From a checkpoint of a small sound classifier: activation gelu, trained on synthesized solo parts of chorales (CocoChorales).
Rows from block 3 of a small sound classifier, named by matrix and row number. Rows with one number belong to one neuron. Each number is 128 + 32 x the weight over its row's rms, rounded and kept within 0 to 255. All counts start at 0. Numbers have three digits each. After the name is the row's rms in percent of the matrix's.
After each neuron's rows are labels from the 100 clips, of 14848, where the neuron reaches its highest value: "lies over" is the class under the peak. Only what is clearly more common there than usual is listed. The data: synthesized solo parts of chorales (CocoChorales). In brackets: how many of the 100.
# fc1: MLP up (model.blocks.3.mlp.fc1.weight, 1280x320), inputs 0-159
# fc2: MLP down (model.blocks.3.mlp.fc2.weight, 320x1280, transposed), outputs 0-159

fc1.650 110:136158103192068087082155155123106091115144108120142140081159077123166094095145045129161077132127085172111087085132124117084158130126145163200149124086255137162092076173184090151084086075099069154155176095149129159132201139139073140119140103068113172137105137074141117118154063086159163170171102153069141099126156097100161115148129131118148163078168116099134169113140125163135105114129114127124195107130160149103107116111126187172116148146117169072129132094109098097174133125107068
fc2.650 099:152127079083130168088126129130102143201143145176144118145121127169111194073158145139123151142075122059185065093134141112105125127205128120118091130056126138149178125094187090095080080135043188111127129040152153115052095217070081156148092117088173168114151114119169117132127121095096089131113112135143122105095118124130147111145169150089143098120120178123147120124116104079178099111123170127165138099100103200079130152143095111125087123114121106163105075132135153131139122147082125
lies over: A4 (42); A#4 (32)

fc1.762 102:110132140147132154098045123125178180114133105169108149160093136137121051143164080083128142112160094166119145108117136124132151163174134104157166159140164148125133109139083081163092101219093136118095094093151139080040158111132124093126112082194128081079132041115108119135068186154066129176173141139152140121157089142120107089088137135073108133122143075099148135102130093125049154083135166170150090120100050122132155129079130131199155145119148181143126109129096121101116123117082109
fc2.762 082:103091084159110159134130077138117107130141134115158113131125125163125109100101170113118100161051152125128164174125140116135163167090131132098146134142089102097126110206140143086138133136175149135124193111120104137135054118147168154162198103085175076167165120107104156157122101145129092137166195139087064194077140166118152188153164130081102155145107155091145167102139106134202134133070104158120142061126075139132114094154125179146149092153113069117140128141068115069115159127121108
lies over: C#5 (58)

fc1.221 093:221097163124101139103177148121133154135177144130169160120160111148141087130162141156138134145106190155109145096120127171099143188119141115098142122033148112096169130170137064142135188139118128122079113132118108101107166090099147149130150168025101168107156138193168120130148169096106149119110119156151117122136106104111171069141101138091152098188128132105110099205107096187130141179086112115168138134140116127049087141101129150087144105119103042132141122154085172082179145104133155
fc2.221 094:100142139112122123163182137179132117147142102141076087120084073172168102135139151137153139110179132136118215222128093101134089112135105138137119145133130127149151128162129110165151090154121141132134127090178126128088126130141084122161146209117148080129079095155088150186092210124120144143089151189088161141119165166230052130155145149119085102091113150163162141119158162151105174193132136073125125127119160172138150109128078142100092119152123101109105156085105166089131159159139135
lies over: C#5 (97)

fc1.748 099:099182136152172089106149223136078126125120135092089123136155135148113112121137134126106186128164135107147083107120168108159120099133126133126121141084174126144164109179093092118106091094128096088110061122181124128132154100152116119147116120115183118130069143138124112136140090119081134084140147106188141162166101107153138115125103175135096136170111103134112189136059150075213130132141098163152140149062082156157115118107122108133117069163157131129188148116094152168151091158066109
fc2.748 090:175091124137127201076083069121170134174084107182189145103072122125159145132167110099141097105202105134113150185106145161152126186186116133129139112095127068191104126109163129129173168176149143127165107105132122136129079159122173174152098134041196121152119149122148105157141126118108092118106147117108165127100093117137116112122151131136109089085103099148138137072161155121079121118124112138113119165176189079148179187163125102090103073054083131156141115128061146079171139159122095
lies over: E5 (43); C5 (35)

fc1.562 102:163178116155114212170116101144109138111159130132139102109076107083144164122071088119129179086150136154152081190116169110075160152106201139140125108105117095078205037166107113080141060088127133094119113113068110119158117138111162138070136136125102187095163112108112101146159173145179145097185171090106156064140160170158113062157122137123105132174124126131137123093077140114186129131124166053146170111146129120202128114168148146114165102144179115146111142159150169127139149144146137
fc2.562 093:134122146115122092157147091152161132158125101182126187158107129154092131138115132098087142064121134119096242106128153114121129155114116133122127084158187172152144100133110151111119106130114146065154170143215143168095130167182148113152135103132146085109103133135133082146169162099122163255114136147110136147173139155129117106110095101201172137179120117175069107106153117155113113130139074196106073120140138077166123113115171148114127163153075143169147163136165116177181144125082168
lies over: C#5 (31)

fc1.173 089:205097141130110152124125102161166108084100125146112177103150128115174125090148163163118094097201155147100188160146152127144110120099098112153130125142122180117136067094102085104149135166105112091084190071087141155167103122127121153137151108151111194186066097130123120167122080112103085073129147060147093101096135107113140101083165154119157110103137056111143072168145136164148066119162103122132073169114134124118110154132189140029151141110092122134134182117132085114154160112093103
fc2.173 085:179146108107155095128112107156125111085146095091139123165144132149108087122095146134110113128158182144174150140119110125166160131115153143173164152116133085127187121162175185147165163144225086111137111091124189170180141174146116178114118134093122155158167174187146105090192104143116175141096140158121114097147138116152194085177101081140193108115134107126113104179182122181120158106176118094157149120109223105167141069099183113115124173136110076131092143164151130151102216127153116
lies over: D#5 (39); E5 (29)

fc1.564 092:142101141185082079112099177139084115139144144103094144167084184047077108108111100161120149092079121185119116137062091121119066106134117147138133152110118120131105109163133072129072127138075103082130134170121212124165132098099195075167111093146122125106151103069159168145123117154109087137084098058140086140146153162122082102169129089102145136162112163118106129074109176139122131188156108122134170098168152127118104133090138098137094102116076144162137119154154125186075156140105059
fc2.564 120:124167104133153062116167170158170070150139094128116144122121103122118143106141152121179075163163146107136044149138064170160118118083157084114175134118081156091131143096137119183144132144182129166136122144152121107108165132082137090143067071124118130175156152165125130166121116176153102109040181162118149157081141098147119103101138168075097200167094105138133073153138151128112195184118175106208141129168175132141137141120151129106117192158172158146147099108086086146100115097119095
lies over: A4 (25)

fc1.162 090:111099086118154106114141089189168112127090104177110141143123131077107113142116109115115143122128112078095128030115076152125138154103173082115133141097164141151170079084115168108106138115108094157095091102085128124176079108135149146128132099084078184135143076154140128090145107174112075117059145121100138097123088108150100124176122111137126115160130119143118139125115077123110089159079181177160116141094177136129128101107140081161174132144124144131097149199124146135135077072189098
fc2.162 102:131112120139127184113178080141122104130090115099121074159141096177125134089108086089126144157034104128100160118199183154124167126109063163162149104076159120099057128101099078127171112165204140179137132086110161137086113160161126166116176148142105166152226142112138079139070089139090102082145105107183128098134085152163121096139134098099134120138120138134199164144169177137128133122128153066108161137185150119139186141088105188093070124130167171156110131095113156156096136125129142
lies over: F#4 (49); D#4 (34)

fc1.615 091:138092085090162069098123117140121102139130115163126210103135123098131139122111123134077149187147131133125107037110138142171200104058151127132132138237125165141173145128076055145133113112099122151139123119039174163151137101162155157156153104168070164117106129141124161159117029121105112112110134114073084068138157147171170139146093095132134092185140142121141109109149138129138079049117122181114148125105122110108159120126114155079137115168143138165127195107165120153105132125168093
fc2.615 090:141074128156168108123133090140148084084117085077129131147115095111108099144147093124102124130112092042083186170190158142194079130150120150130129169098148105154133095127152148102121102136147102080117077073203115117083111159116150158149149155113154192120147138191115098109176099125090141115182090129165144133083141133157117041173166120169136174100106128126138187122118103145098114085134155135118114156127141106169063108056131152125106126040103142049119147072139138185136113139102122
lies over: F#4 (26)

fc1.69 106:148101118153120098102148128122118084101129118087199108141144164150120087118113106183131062119144149118114101104134109129097074197107128123092073137115097126145152100088137086160116087105102129166120199124075127111135203099164087145073189157171185167124173113101123175112123142097135150156145118142109084129136134077106172118138149075161081092184125107163154149082155086089151173138173103141092057142145127103165116089146158125154135151070095100090122143130054112141113174098077143
fc2.69 101:128113151133161141147095118129121114122130128090153127172146132146173069175136108126141119106130146057127087198152114179167118189064058070139166123146192091128134141123124120135126116158131134107142128118157137125131141151142103128136033192090147086114096153131161130141154171126147153095108083113110147115120091090155071131177124090179079151136143085150130156134088115131140158126119155114114168072045152168132099116131123147161163107146173166106127171105101171161145104119123173
lies over: D#4 (99)

fc1.511 106:084161133089121119103149146108095112100062126060130128115123114117133130136137130115094177180085090101119137113115172134130090122130174116137107156155082158141176186085150109118118109115128113068165134117148108137145113120129159131152118078085090179087089153162105132089124165133159107200154076129134049152098099170171102196088121111132104149151161037149121126140148089101130147135099079114133080167087199123174128103116105102121158169166151115165145093111152102130124141144179164
fc2.511 107:131119162110119110168108163155122136187151130187125097041121146146103192110154133075072192127179144151044158140123149139074156118125162086141114137065157090088157124178189112105099113094073134148129129132148105138114138171112126146130118111114083149123056157085164147121160158161106079105116125050115148121101130134130134088184131068094104196083157140092096077147066113101089114115079186140162173146134098184134113100100156102135143146108139111142174093159135150114157111156090112
lies over: D#4 (33)

fc1.519 090:116125133111152091138102142109157092136099147143143143139130114100076147132099120158131089142178145098096122140148029110120078161123160126086147122127179074057114087085139125163115123144088100066188115093095110137093160098104122153184101142191135110137104092109092166152145116126195176154087099131155146137158108140211099141158065093104121129135131122158129052154103149099112129129148111063119113086097087139122095101111154078154125155132145084131150181134145216138148155130090124
fc2.519 083:134141109172156145119134123083143143182129134198143068146156203108147023148132125082117142079121142090121114180126203102103138162109148194095145117144123072135130110109098100149061172098223174137154116117149090080143143145118107140123131170143132064136144124120146141120129209113134188091113137166091147056135130099147201089170120158119120184117178119154128127217137135157096116163119123080127101148129121133149170109198110122103150189137125180109133145125171128132105151090145095
lies over: A4 (62)

fc1.734 106:103125149074111105139063149103109143153175089126101142145090178107108144117099117104133151108143138170138131107087157149182111171108116089169102126061169127152133105138088133153133080218161130046113133141114151130103153100118125162144147088140133085082136114097079184160097059127149119150105091108139090114175144123137126144118104149110138122132143113114121099100088089124108138147155102086111131130119057152084102103096155160152126132083105125128102132149088105110148126144103151
fc2.734 102:091113057113161112082087120132125096094142140141141142191118158154094109118166159161130173110107127075117132148104127071097135092136082159090124127091139134066162158134089144130169152126117139179118137060135150157107090102122138150125165153082116127153126131134165117158123124060142135119124131122146119164097106181087161123213136113092092085106083110142151140150197158063086137118143138156177163118130126108154166134172127155070126096154120107115146178148150140133097120112127108
lies over: C#5 (26)

fc1.669 096:172163102076128168144155167124073063094179070143098155146147112163156118087111123178200148104147185105148153122159192174133118091143104174075179102145100123141118123209090104122085204158098102147116151120157137106082150105158093091133079163156082100131118131154157084083156116163102132149108067133074176112125089165130105152097128150118180118142206118132095102065139123063138131180156153136127135127081098086118154140174153154114109106136183108140163129075102169077126168179113150
fc2.669 097:119146122145146110060137108143104095135139135088176127037116120109166082180100081083112085056094164069080150198104064185179120121166161147134122189098128164140167098072129093200120148112093144162156115173155164122162131110102178136090161194130138161184133119122153170149097130135078124139153173102166135156109097116125150159173072084119124156130130111093103095121146142176151130120170081123115142149136205165132081085127155154144126101122147119123098101132128089133128117132126110
lies over: D#4 (74)

fc1.401 117:104158112106127107166143207122097145113146138130158126165120054140142125167168125187128163132095138153106142115108154110143125097091098135158189115089169075106123108133134094129121164125117135102122098115086091085209146115170158192127130123203139101116133144071138132145119100110104098105097164116144167131080079167165114164114161176109045181162143114113166141182093154116147125105159160106110184086111085136088104142039120168115190126126162136157114089091093156104102137124136069
fc2.401 099:144139069188175164130139030139146121070153137200117085097163147142156145153080154159081123146151162110131109103206074156152137111140134133110145167148119176121129160085138124157088132158143115136115122116126179160119054077109177112132151096063069182151112141104193175158117088081108133109138130106117131139097138108094093166102092148136103130072173135124083079217094147102059094144175143115140159168176127117134187130150150175156122102175062171112200124175127144092117176144164106
lies over: D#5 (35); F#5 (25)

fc1.252 115:112093076136150121131137127178113143089126067085143161188145140125163142141162097161190121139117147142124164140146139131137082145181159189146185140112162190153117077117173181119173160093169147074090151151163128113180163065129141097171117092180149087119108121067129125093110153149128128143206157144133107095115104165105156201105120092080155149106100160113167091192127106143154175123174151122167160116097149143154172102126095213133104147114109117149142067136126097161142094133177130
fc2.252 093:078134197126103157156117146151131111163135147155140104043153165178128170104100146115141097140182102124132146091140127120064092127122167191146089068123107193134122092051105148138120197162043178185142120138136156188138130175182116160137165115142174109104130208116194138103170109139148118173161109107087140167144156124154195121132189133157118086164125126123126109155068096088124146153094159117177134167089155076084152111147159172122136106172075167065143157159125114176128100134112157
lies over: A4 (57); D4 (29)

fc1.104 099:161210136167051153170160066145079128128168137155154107148144111153122052208163107156061136105129149111144142096174152108097148090123071104142116129137156104187156120178106138075106096059095168108141144172096051126160145129056125124111093161184085127163056105100104171133095126146065107110065130085131059139129138135130068136136100081148154148172141157143103088125149119164134107079118107135144125156132134161133099139139159132107105114092123096119163154111106143141160179043159117
fc2.104 096:156091116100130108094175124134139100135131132095114142080114128143101189139137142103093108154147094156092118142081139149129159116128155139093101166098128149137112101085164138188108121182100169163090177078131100110197136116101148089120139099081144095159163169097139156125158155087165152179170171124143137157104125095158116157099121134150095148116144100131141108107159157100128177110140194176074078220195125108067113192148086190122138122138122157095140214096189093167103130164161145
lies over: A4 (73)

fc1.588 093:130122140085159074133181097108134109133111157174172124125170094107115061135136106110084138129151080085126125124165083114070078119108174156094159163093169068132114126076125117169073124135090070117106135089055114168102108104154148158098143135165126150144147160110112138113121113072117170081127112121135169181143077116184142152140081071128076135138133129148139056194125180101115149087089138087119090119061087170133052106147118067115148153142165124142134168114121160104144084137112161
fc2.588 090:092133076130136100113119136147145126143109117154130109166174179077148013114097127092106132082069158097088097158140092102123144102141142202125176096108106098110088165100137120186111158157174174159143156068151145101094105129119113163149172146128090052129123150179121090142190186107090184094137152149107134082125095114215135057183070186103103173079144106130133124200073150134097117152141122069132150146097086126152161126135067155064183239100187101099062101146176140149084160110170121
lies over: G#4 (37); C#5 (34)

fc1.539 098:131111152089140113161110062175198142157158161106080176130098130099155117124155103167149158143103157095214149112119163132101146148097153102077166114133092100158096140106121184123092174138122100188089105110112102177117059130131076083127090118181201081102159156115100115142106085086118174102122085132068107139135129124126101136134168134100072069109082124103127125147135180134122155085135147148131083174107138144168078161097152106142171066148216147196152160149090154145207111154097155
fc2.539 095:176096140072149177148128184156113139167110100146130085147130130139126116168113160093132089189100169089066139148190098162175155149175122154157145149129132142088141149220127114142126120127163123151101077108126145127128111168077111175134100160139045141128148163116138104122140097148094143087098084168094170070143048130170159091141115160114128148178210137137174085084095150144122144157128090080135194111078088158151165083168112119091187127092157105054174107116125170117125134149093103
lies over: E5 (42); A#3 (31)

fc1.166 096:117128162120110108139131107144115071159168134184053119093184135163136093098081140135096089136132139140087176144172123119129107179137122096177169168099120113144163121140083172126148150140116073109107084086137160077103164141144119184093150111128101154160114070080141093175140157068095116104107145113128143188062108117115107076042148129138148089113099125152091126139159115186090096071155071168127143157072155091135118091110159074133144144090083116169096174135078109145167135130089103
fc2.166 104:148201087154176173094129106160121152127128127076152137150145146149083157136141135147084164083146166168166111185165164136122142074071135084136135097174170108133126078133167197175127125138176110171107071177141136168126059160190144132125129142077193117142121181191106147144140072124137151120029095143139111156109057124071162134138148130090120171117116119111134119173158099159072137107127143111130105077169086145155130155116147112141189151097198109135102137141139103122163137071126089
lies over: D#4 (35)

fc1.665 096:096123125132121093103077111129107123168105118157150089145136143084122113119108091143084134079198141195121111082093147148166088104150155083138192152123133149108175119129111125194098134097127146147151087165132106150110086137083176094217114122202084136062128156120123130103099115151177075081036094132189117114150137125067119113083139127155088128158127141111193117064138137168110114099116137139104130095131133109124190107125098111179114093079116140120183116097077126181087150146128085
fc2.665 100:099104193139132131137148075105192138114141136093150147078112126088160119155130147151093102114096151151110019199139156068122113119081124152106146119115130153121144093087146126135081169117190176114130117167140124120094163122111104085106075124093141166119141118120134142109116093140166108152176115128105142081096136121128045116103125159111109191086113102157143213119095193106138202094115079059143121134098103115142128099128138157145122113150159187112148112147162055178144134097135105
lies over: D#5 (48); C#5 (36)

fc1.558 096:110123090130106087111124153130187156145122133148108136129095146065081148122155112124170117112109060109099153077084111188176075134088183048109123114136157169147131075082098110114110163098087089118115105131143140155153163140168151144137137064108088157119130110143133095148105068141116042114099148092099186142086106127182146158119139124109113099121114152119122057111159112118118054100149123134108131162176125144065132131134140061137100097151042145101119153170169145162138106109161067
fc2.558 107:102080155152126139112162134162180096126130135106093159196109120201143136130075130113108086127067150135088130125169137127102138127110116145155168139148181170136109124133150157108140138149202145146126103130115169135064142137117132081141067141169114213129195125099113132168106081133123119113171089102124080126110134118129037122123153110086135201144160103138157115189135154141081198137108160066141148160158120121135131142098152158140064127145164176172163148113140092163101101103115054
lies over: F#4 (47); G4 (34)

fc1.213 103:149147102143065086129125158111076150082080133127128128072086097105144123129073078103151101200068138162169179151090098130148121176097161099169146131163166108106107066138093081158139149083089026124133183112119157123155180117073091154147104089101157173094133148096079051180131106092061101132181126103097144142112133123084086064081151098099156128124131124135162050140156139098091180119138118142127151158102103128114115083101149075183081190123146144171161147104126130146099168130121102
fc2.213 109:157138144109165095096101045184135111133122099088114155162160126192077087146116159145153183130138137156185128177189147137153145080118140109221146134138091153134130158089122145142156144112173108138116095114177165115124151165108184137148137094111140138169103140213120101139123065120172116130087140169121080097110147161131169155177137111086124169148080118137146147150118136143126184137127141123114172169153155086154121141111158139067133149110195171109072156146104082114145152111085125
lies over: D#4 (61)

fc1.91 099:137187139179134101090151090110153133112129067140092165106151114147122153203115143096187136087081142114113102097138170137052146190186097135103140073063194115134135154104122153138194093161130116122159159114029167137167125071114094078151137134164137163100152143088144136134175142123145098157115087158139120168127098131137099103138135125069133112118114106140101125126118121095079165119110118101094081182091127174164086123141112149122108135129124099109108112144133048141093193034124111
fc2.91 096:108126071089137137152156143135105192148126186162114134140092131123080158126094155156071114161129144156105137103107134121089057138171158140142082175128163154112106132146185108117142062086095121106126099096150167133077088153140131132135166164093074181152104069076110116149117117135173082093111162155146164110156174160117112124131126062164131162126143140153136057115148083151070110092108115137127179169127138190110146189049129146171154104134166149084186109069092110078122061174096112
lies over: F5 (99)

fc1.70 103:129087117133079113123155153109126120119189108148158192118101105123120147203158175135146077082106147127135106152116138127136096115108066084095143118105160106134164121155109147104157134125131140136162174172197131110085139134108140199132145138053124154092099152140130112116165085139159181160111151169152156094132159070153163101105122192154139117189094122129116152122156062170104163157154159159171107066109183106083074087158115124143128118133133108115116122191124119096116122123165128
fc2.70 097:120133119116143099119110113129136123225144130152137074104122131110127074074136077082135125151162125115137205128143106112076112125123116191164155090133065163095131107073086099084107126149111207126064105135157149167127095150145175116142159173114133148204139098084154061091116068098093146107082152186155114137080075144157116124136140152143168132128119113111097117109128109163127134148111110148089137092108149140159111117154123076088110106142123148101156083191075080086193035108157151
lies over: D#4 (51); C4 (31)

fc1.427 099:164127131173090094053105162157133093177137117139132130145133147119103126111112138160117109173157097136126184165086112150154124109061090106120119143107107087156140119169078102094088103120086149174149154138173128130126093157115154077195076126129069135095097098086118145123090138128134142076096118107107130113105171142128106116126141106101088166220150130121146118053139172143116108083141118119121187161137131108119169094117144042151067119114107087175141155109121091214118161124122051
fc2.427 104:136098106129207143073100173111120120091163139138076128208141109193109106187160137166190110155092144118106125131129163097179119205119098128135087130131110190127152128135162094128106128115170166145107140141157058056122133173086134101126090091154118121140196119097124084173103154139215151107115118146108084144092121113094096114144150090122133193139098104068087097137185145086157162143124130114155102116144165161083105133108105159073069123191117202134161042085180105145144137173161148
lies over: G#4 (43); C5 (33)

fc1.161 089:149097127137109117116151094105144076113063072047130122128198120165113086082156116113133161086091107141099111099084193176127139105159088098133115149106151167156165095138174061114079187145104168134132184140089094161126169141096154084141078181142099148117106155113117121106138118098139114126138076126139138131118104109087137123099089161067148122134116053116170120164168109116108166125078121060122084162140086190088129151108106123158124105153124137104189091178215116087066213146202145
fc2.161 090:141081131120109135136166172105101107100122177157076164067092166131144191164110201106159086169133070188096178169154130117125125150140156122105087193123146090162100112133189135091126097155117143108141087138159177129095079140070181173128121120122118150130085110090133102115097099114155062134111093156105132168114189127162096152109155132132124063163109164102118103117092139145132094170081157111137090158114202143136116175143097197105145138137085094132171146145104196113210162140096123
lies over: F5 (100)

fc1.765 100:164159132145139116105130165171194148146097147107142169172150158111136175121156134122178126085088156088108157111073122171147134064185134156145109074180081103117181103115109091147086112127140113149126066082104103131164163091134131155190157188095102186143168122159115112070134067133084105117081095098140073120158135110115172126137108159137142082125073158136134165150131129144114061105154104060168114157101144092138123085157175133122152141135094167093172234148145099122084110104144191
fc2.765 098:101051111100098105188155074088113117143145127120090142068131107161155082138127108159188083116137117196134147143108125078096139209150075114160151160100146121083160114099108108135176132171097138091140138157120170197123052164124151113184066188142184120120143107117107147149089151094136102116139131156112163153162133090150187129134151113122126119132154131168122076112160109135136144100106113171147101154133179134148097103124115109071154116151134112150058087135102165066145110135129129
lies over: F5 (43); F#5 (36)

fc1.212 097:178136147134119153088102142136150152115134146119156131105102038175107097138131115087131183153194078153133156058149120135146150052221139163096221157083180127125161138130087132092138140217140151105102158132114132153121169163071108082065102088211125113142104119137152108069125158110096148114146154128135133126144078083091101129095072136104099164106135096095126107132108148139147167081161141138138077072186092143162140146151115125189147111109153152118099142076114163151132134144085118
fc2.212 094:129068150101090122164157081183175131086077131137127151138108170136100146108121129161183049115108119163118153137097127136122127253115119161154138096153087107153119110101167121076136158089149104167141087114193086115135053090125156099107166122101127071099122106173099152134079102132120113147162159085153118096105163144181137095102155164101131087141133171117135115124134141152136151152144093179106142163058109149133099101130169143130154147151127134173128154120159083207104130100159151
lies over: C#5 (86)

fc1.258 105:122120123131076130097088120129127145140171048077104097096147183186136090161127181132081125114120109095161114175145216165141133085024160103117153103146159126117172094131128120149094088080078143108139133145156141081121127083125178111136151084091115095157136111067123117165159132135145146096181110167117162150087176156159126144183163066120109129139099112192123139097108134143115160170167188104131095130112148159133148105171108180161149138102179081141069147120127149163102178078124127
fc2.258 096:190090138100119160079123146141128100117159197113125145178176117111135159112129181056132091134188158135153168144146103180117148180164087145094131152107104100155202105161121159129095107132123101138135097162152038159121131137101119134123154127158113118141163136141180162085143125146151122151123134127152093102107213106062105156142092150112154086151155161143131181089147142120116097099111111160138157126113156084131085125126092117122100127108134156096146131084127105142138113175132108
lies over: A4 (66)

fc1.12 110:087124156130124131131164142091117106083097159136134127123128084064115086124109068185147133108108080185098119179128050094147173119109131106152095146155068120137105193155166123132143103117115127135068093106152094099130119192134087141055128172129154185120118130080079169103120177175104107102174168137124152150110160110099125040135180144102117078139155115108155174092120142096131164184184134093087091150094117111101130094155136206126135081117076086141129052174118076139145146138148140
fc2.12 095:147155121180147117164159152080119131140093096098121122069115191138082112122111133103095071143124123085123151122089120123135116207135122153161115130151148138152156117102156077140122090129067151161166099146142109173058100071080120153142156177129150096101133152144180103143092099122106119180159132109194161163106094074084068125140120137097167123131078174112134122131104095103161142127101162163161155162100135147119109111109120139151092168104085122158103247114144143157084097168123124
lies over: D#4 (80)

fc1.392 111:096117147099115174078146139130097079140111123161110153126140134066170110080093101128100127094130147203215106131066170120084148087132120149151115146110092116142118081085102133211129161062107105101123143117116106065074087105100168148159136115157071140128173134103090155160103118115067079099132111082101111130075141149120124128094126112143105151112121141128097126110168135164067087118144180097156088159162111093190154123106161072087120106108117150171153158139137174177121185114124128
fc2.392 100:168087127141113143142132131105124115141117128091130105177066125147113094130141095156208132162110135123145105148087126121117117126129154137135147093131105154090128141121080140142059079108090125207115161129137094158138123193174083145150073091084099154117157161078131099083097132143190145153141116187130132110175163154115145179161141134154141155122117154140113214115132144070157149127117131094180135146121038115145126126082096100165187085096157176124140124062155108104169125154089134
lies over: G#4 (45); silence (34)

fc1.535 092:106097121203093142112135138119077108147076143146175091167140144089129098148097160181149113118174130095144132045117122159126090158151139125147126086156133181095111157038116127152116076129105165166136104192173145139047164122107101113099112154121141114128124094112148145139167154115086127068125120099128120067175124137101148129130184137134103088155115148156140138037150193140129132138072077120098117097107136083192141156156078200139145128146100081165151116168099157111129049096111124
fc2.535 095:152144075090136113115091087185144130103128165116040097122153106184228067144126110143106137139138119198139126192142142103087193095125128056132153128121121137110086143087113164199139138163236188106139108169103107114083140129158146106118052140140107121184150139192198118129079146128114085099161072145130132132138160039138085140116106162141087136107172121210144142133109167139124142094142176130078120116134166144101105138168075180165135072139156182077115183086120145147070126160135193
lies over: D#5 (41)

fc1.554 104:188112193083105061079105112163181146128087151058104116125082100097118153152175110150087043141120110106133118117145145165176165176084155112119129116180172165123157120154130137107170160151073088114091171101101072116065113110153108126143128125174134120094160089105135187181094127126123143061152129149115171087121145110150092110108170096067074173101088129101099112159094174153131133061134085151094099145122122174098141136140100094137097092148117130128184124135120188143116141110106058
fc2.554 090:116113162151152147163149144149123146143118056174094139106153160062134107152128158162146143160139119146080146156121146143115051114193143158131144136116153112138111133111137110121132074069096192140120128118138164193086081153148135144102109148162133107102075179163175129162116130104068134075129132154162112172162086098177125104160125117127059135137121139125154154084109078151106117121138160066098128104123117127177102089120115124057171132104133079125159112085141105083116122125151084
lies over: D#5 (49)

fc1.543 110:125156180109146106138138185156140128173068161134090172139095182081111182092161136115123118115168153136140114127122124103091087169106159081102101191139047095115109101140103060105108127147107133112090112117057110140112068150087111102137113167088171139064151119095141114134164148124155078141179102137094159126085125118195119117146104091089114124143117158082143114153175123163138162200104097117103124111161147165157113133146103122184150189078148125145087132151138178083159145138170120
fc2.543 105:179093139125169206172104069102072136179130151134153180128166144183129143083144170105112146180145111082071123158170096103110129104168128165179140088108168158119135125135149158146140138008065085136148150189129140159112156134157199152171071133199162123110068124125217158078148116148164113152178102175108173138136113183150112118098191168171123119103106167081120077105086090141094112124080138123105155115098117109148147114106156121075134132061124112119104102141158096087139168186128172
lies over: G#4 (56)

fc1.602 098:208139198121114143176152092046147135132141147073155114098108078130144115087110153101106114104120165133140132062111106109121110151120138149152119119051100084143106122054159110144148131102076126119096126129137173114154063117170139127127092083132100105182172113146131158182163138131136155168149105136123181127136144122198172119125153117126129122159162085135107138111116133110151116104112144093110165152149170124159103142092145112157124151089201104140175097084182115120125086124129147
fc2.602 093:121170107114128109094111100102127128048153065133131147173107151107134110151092145176095113121096135132049163121198154087088171094131169146117134075134163137062099154146146127150112202114149157074142127121162177123139088178096127082127129069097135108132156091111104122145108157095161127181183097174108137148080167132142112087193161113171089207110084130161182212155188106123146146131121174124110127123205123126117110090175117142136162127141129181125105139119122162132186118177139136
lies over: D#5 (52)

fc1.628 108:135144164058133170121133135093156143074091115105092164120166137165094071145074097091195080084169123136167132172220080092155170127049162106110120193071136142100090153112088172104188123125085134164171122099093141137144091099133150144103113099108128159109102095054136097140046131115092115125116168106094077141128218127133139072101142121124152094139161101093141117181133097102205132127118139094113167129133121121134125103080132168106177091095131096147218168099097133149121106127163151
fc2.628 097:123106116164124137079146182131124129197171189128124161127167098080161221148121150133147144139050125116147123128129103158130087162130105129155166094147109187160196119163149100139138142163071103137134110134142120125125114137182151154098149178135135141139091074130080152111145103130184136152152047112084195183135139127113099147097098149132179111118099164134127120092141138101160139119132143155166115150091095179104136106146169184168097110175123182162166094134090128140121158134110105
lies over: D#5 (93)

fc1.436 105:138118149111127126075123151118141088121122080093126143093134117078126077168153090113133151137152141099134128122122080132086056170137126131110134177109171136092118134074154154178127070131123159075083155188190086175083182072164063088157119125141142085103128105150157140107067105101130156089199186138145107173133087075127206086169074144129122164185087094126205167165133113150131133134152142132073133118106142099186082148137154146172152103122116106105120075127104120105063183108118132
fc2.436 099:175151133161152095097147131152123167127197133145156142223083124157118098105128149165151086099127141120158175110114179151131130169067197148115086118134115161136135157140121170114094113149061155133143171110099135147080133113101107109111164149100121102118141126129091192152149082053129148161151133153067127104117131148139099157130130177129153144125110151141112176124121171132184095165147114155138119141145116097130112095195066149119111142101123119063175094136163102144114138113191159
lies over: C#5 (54); C5 (28)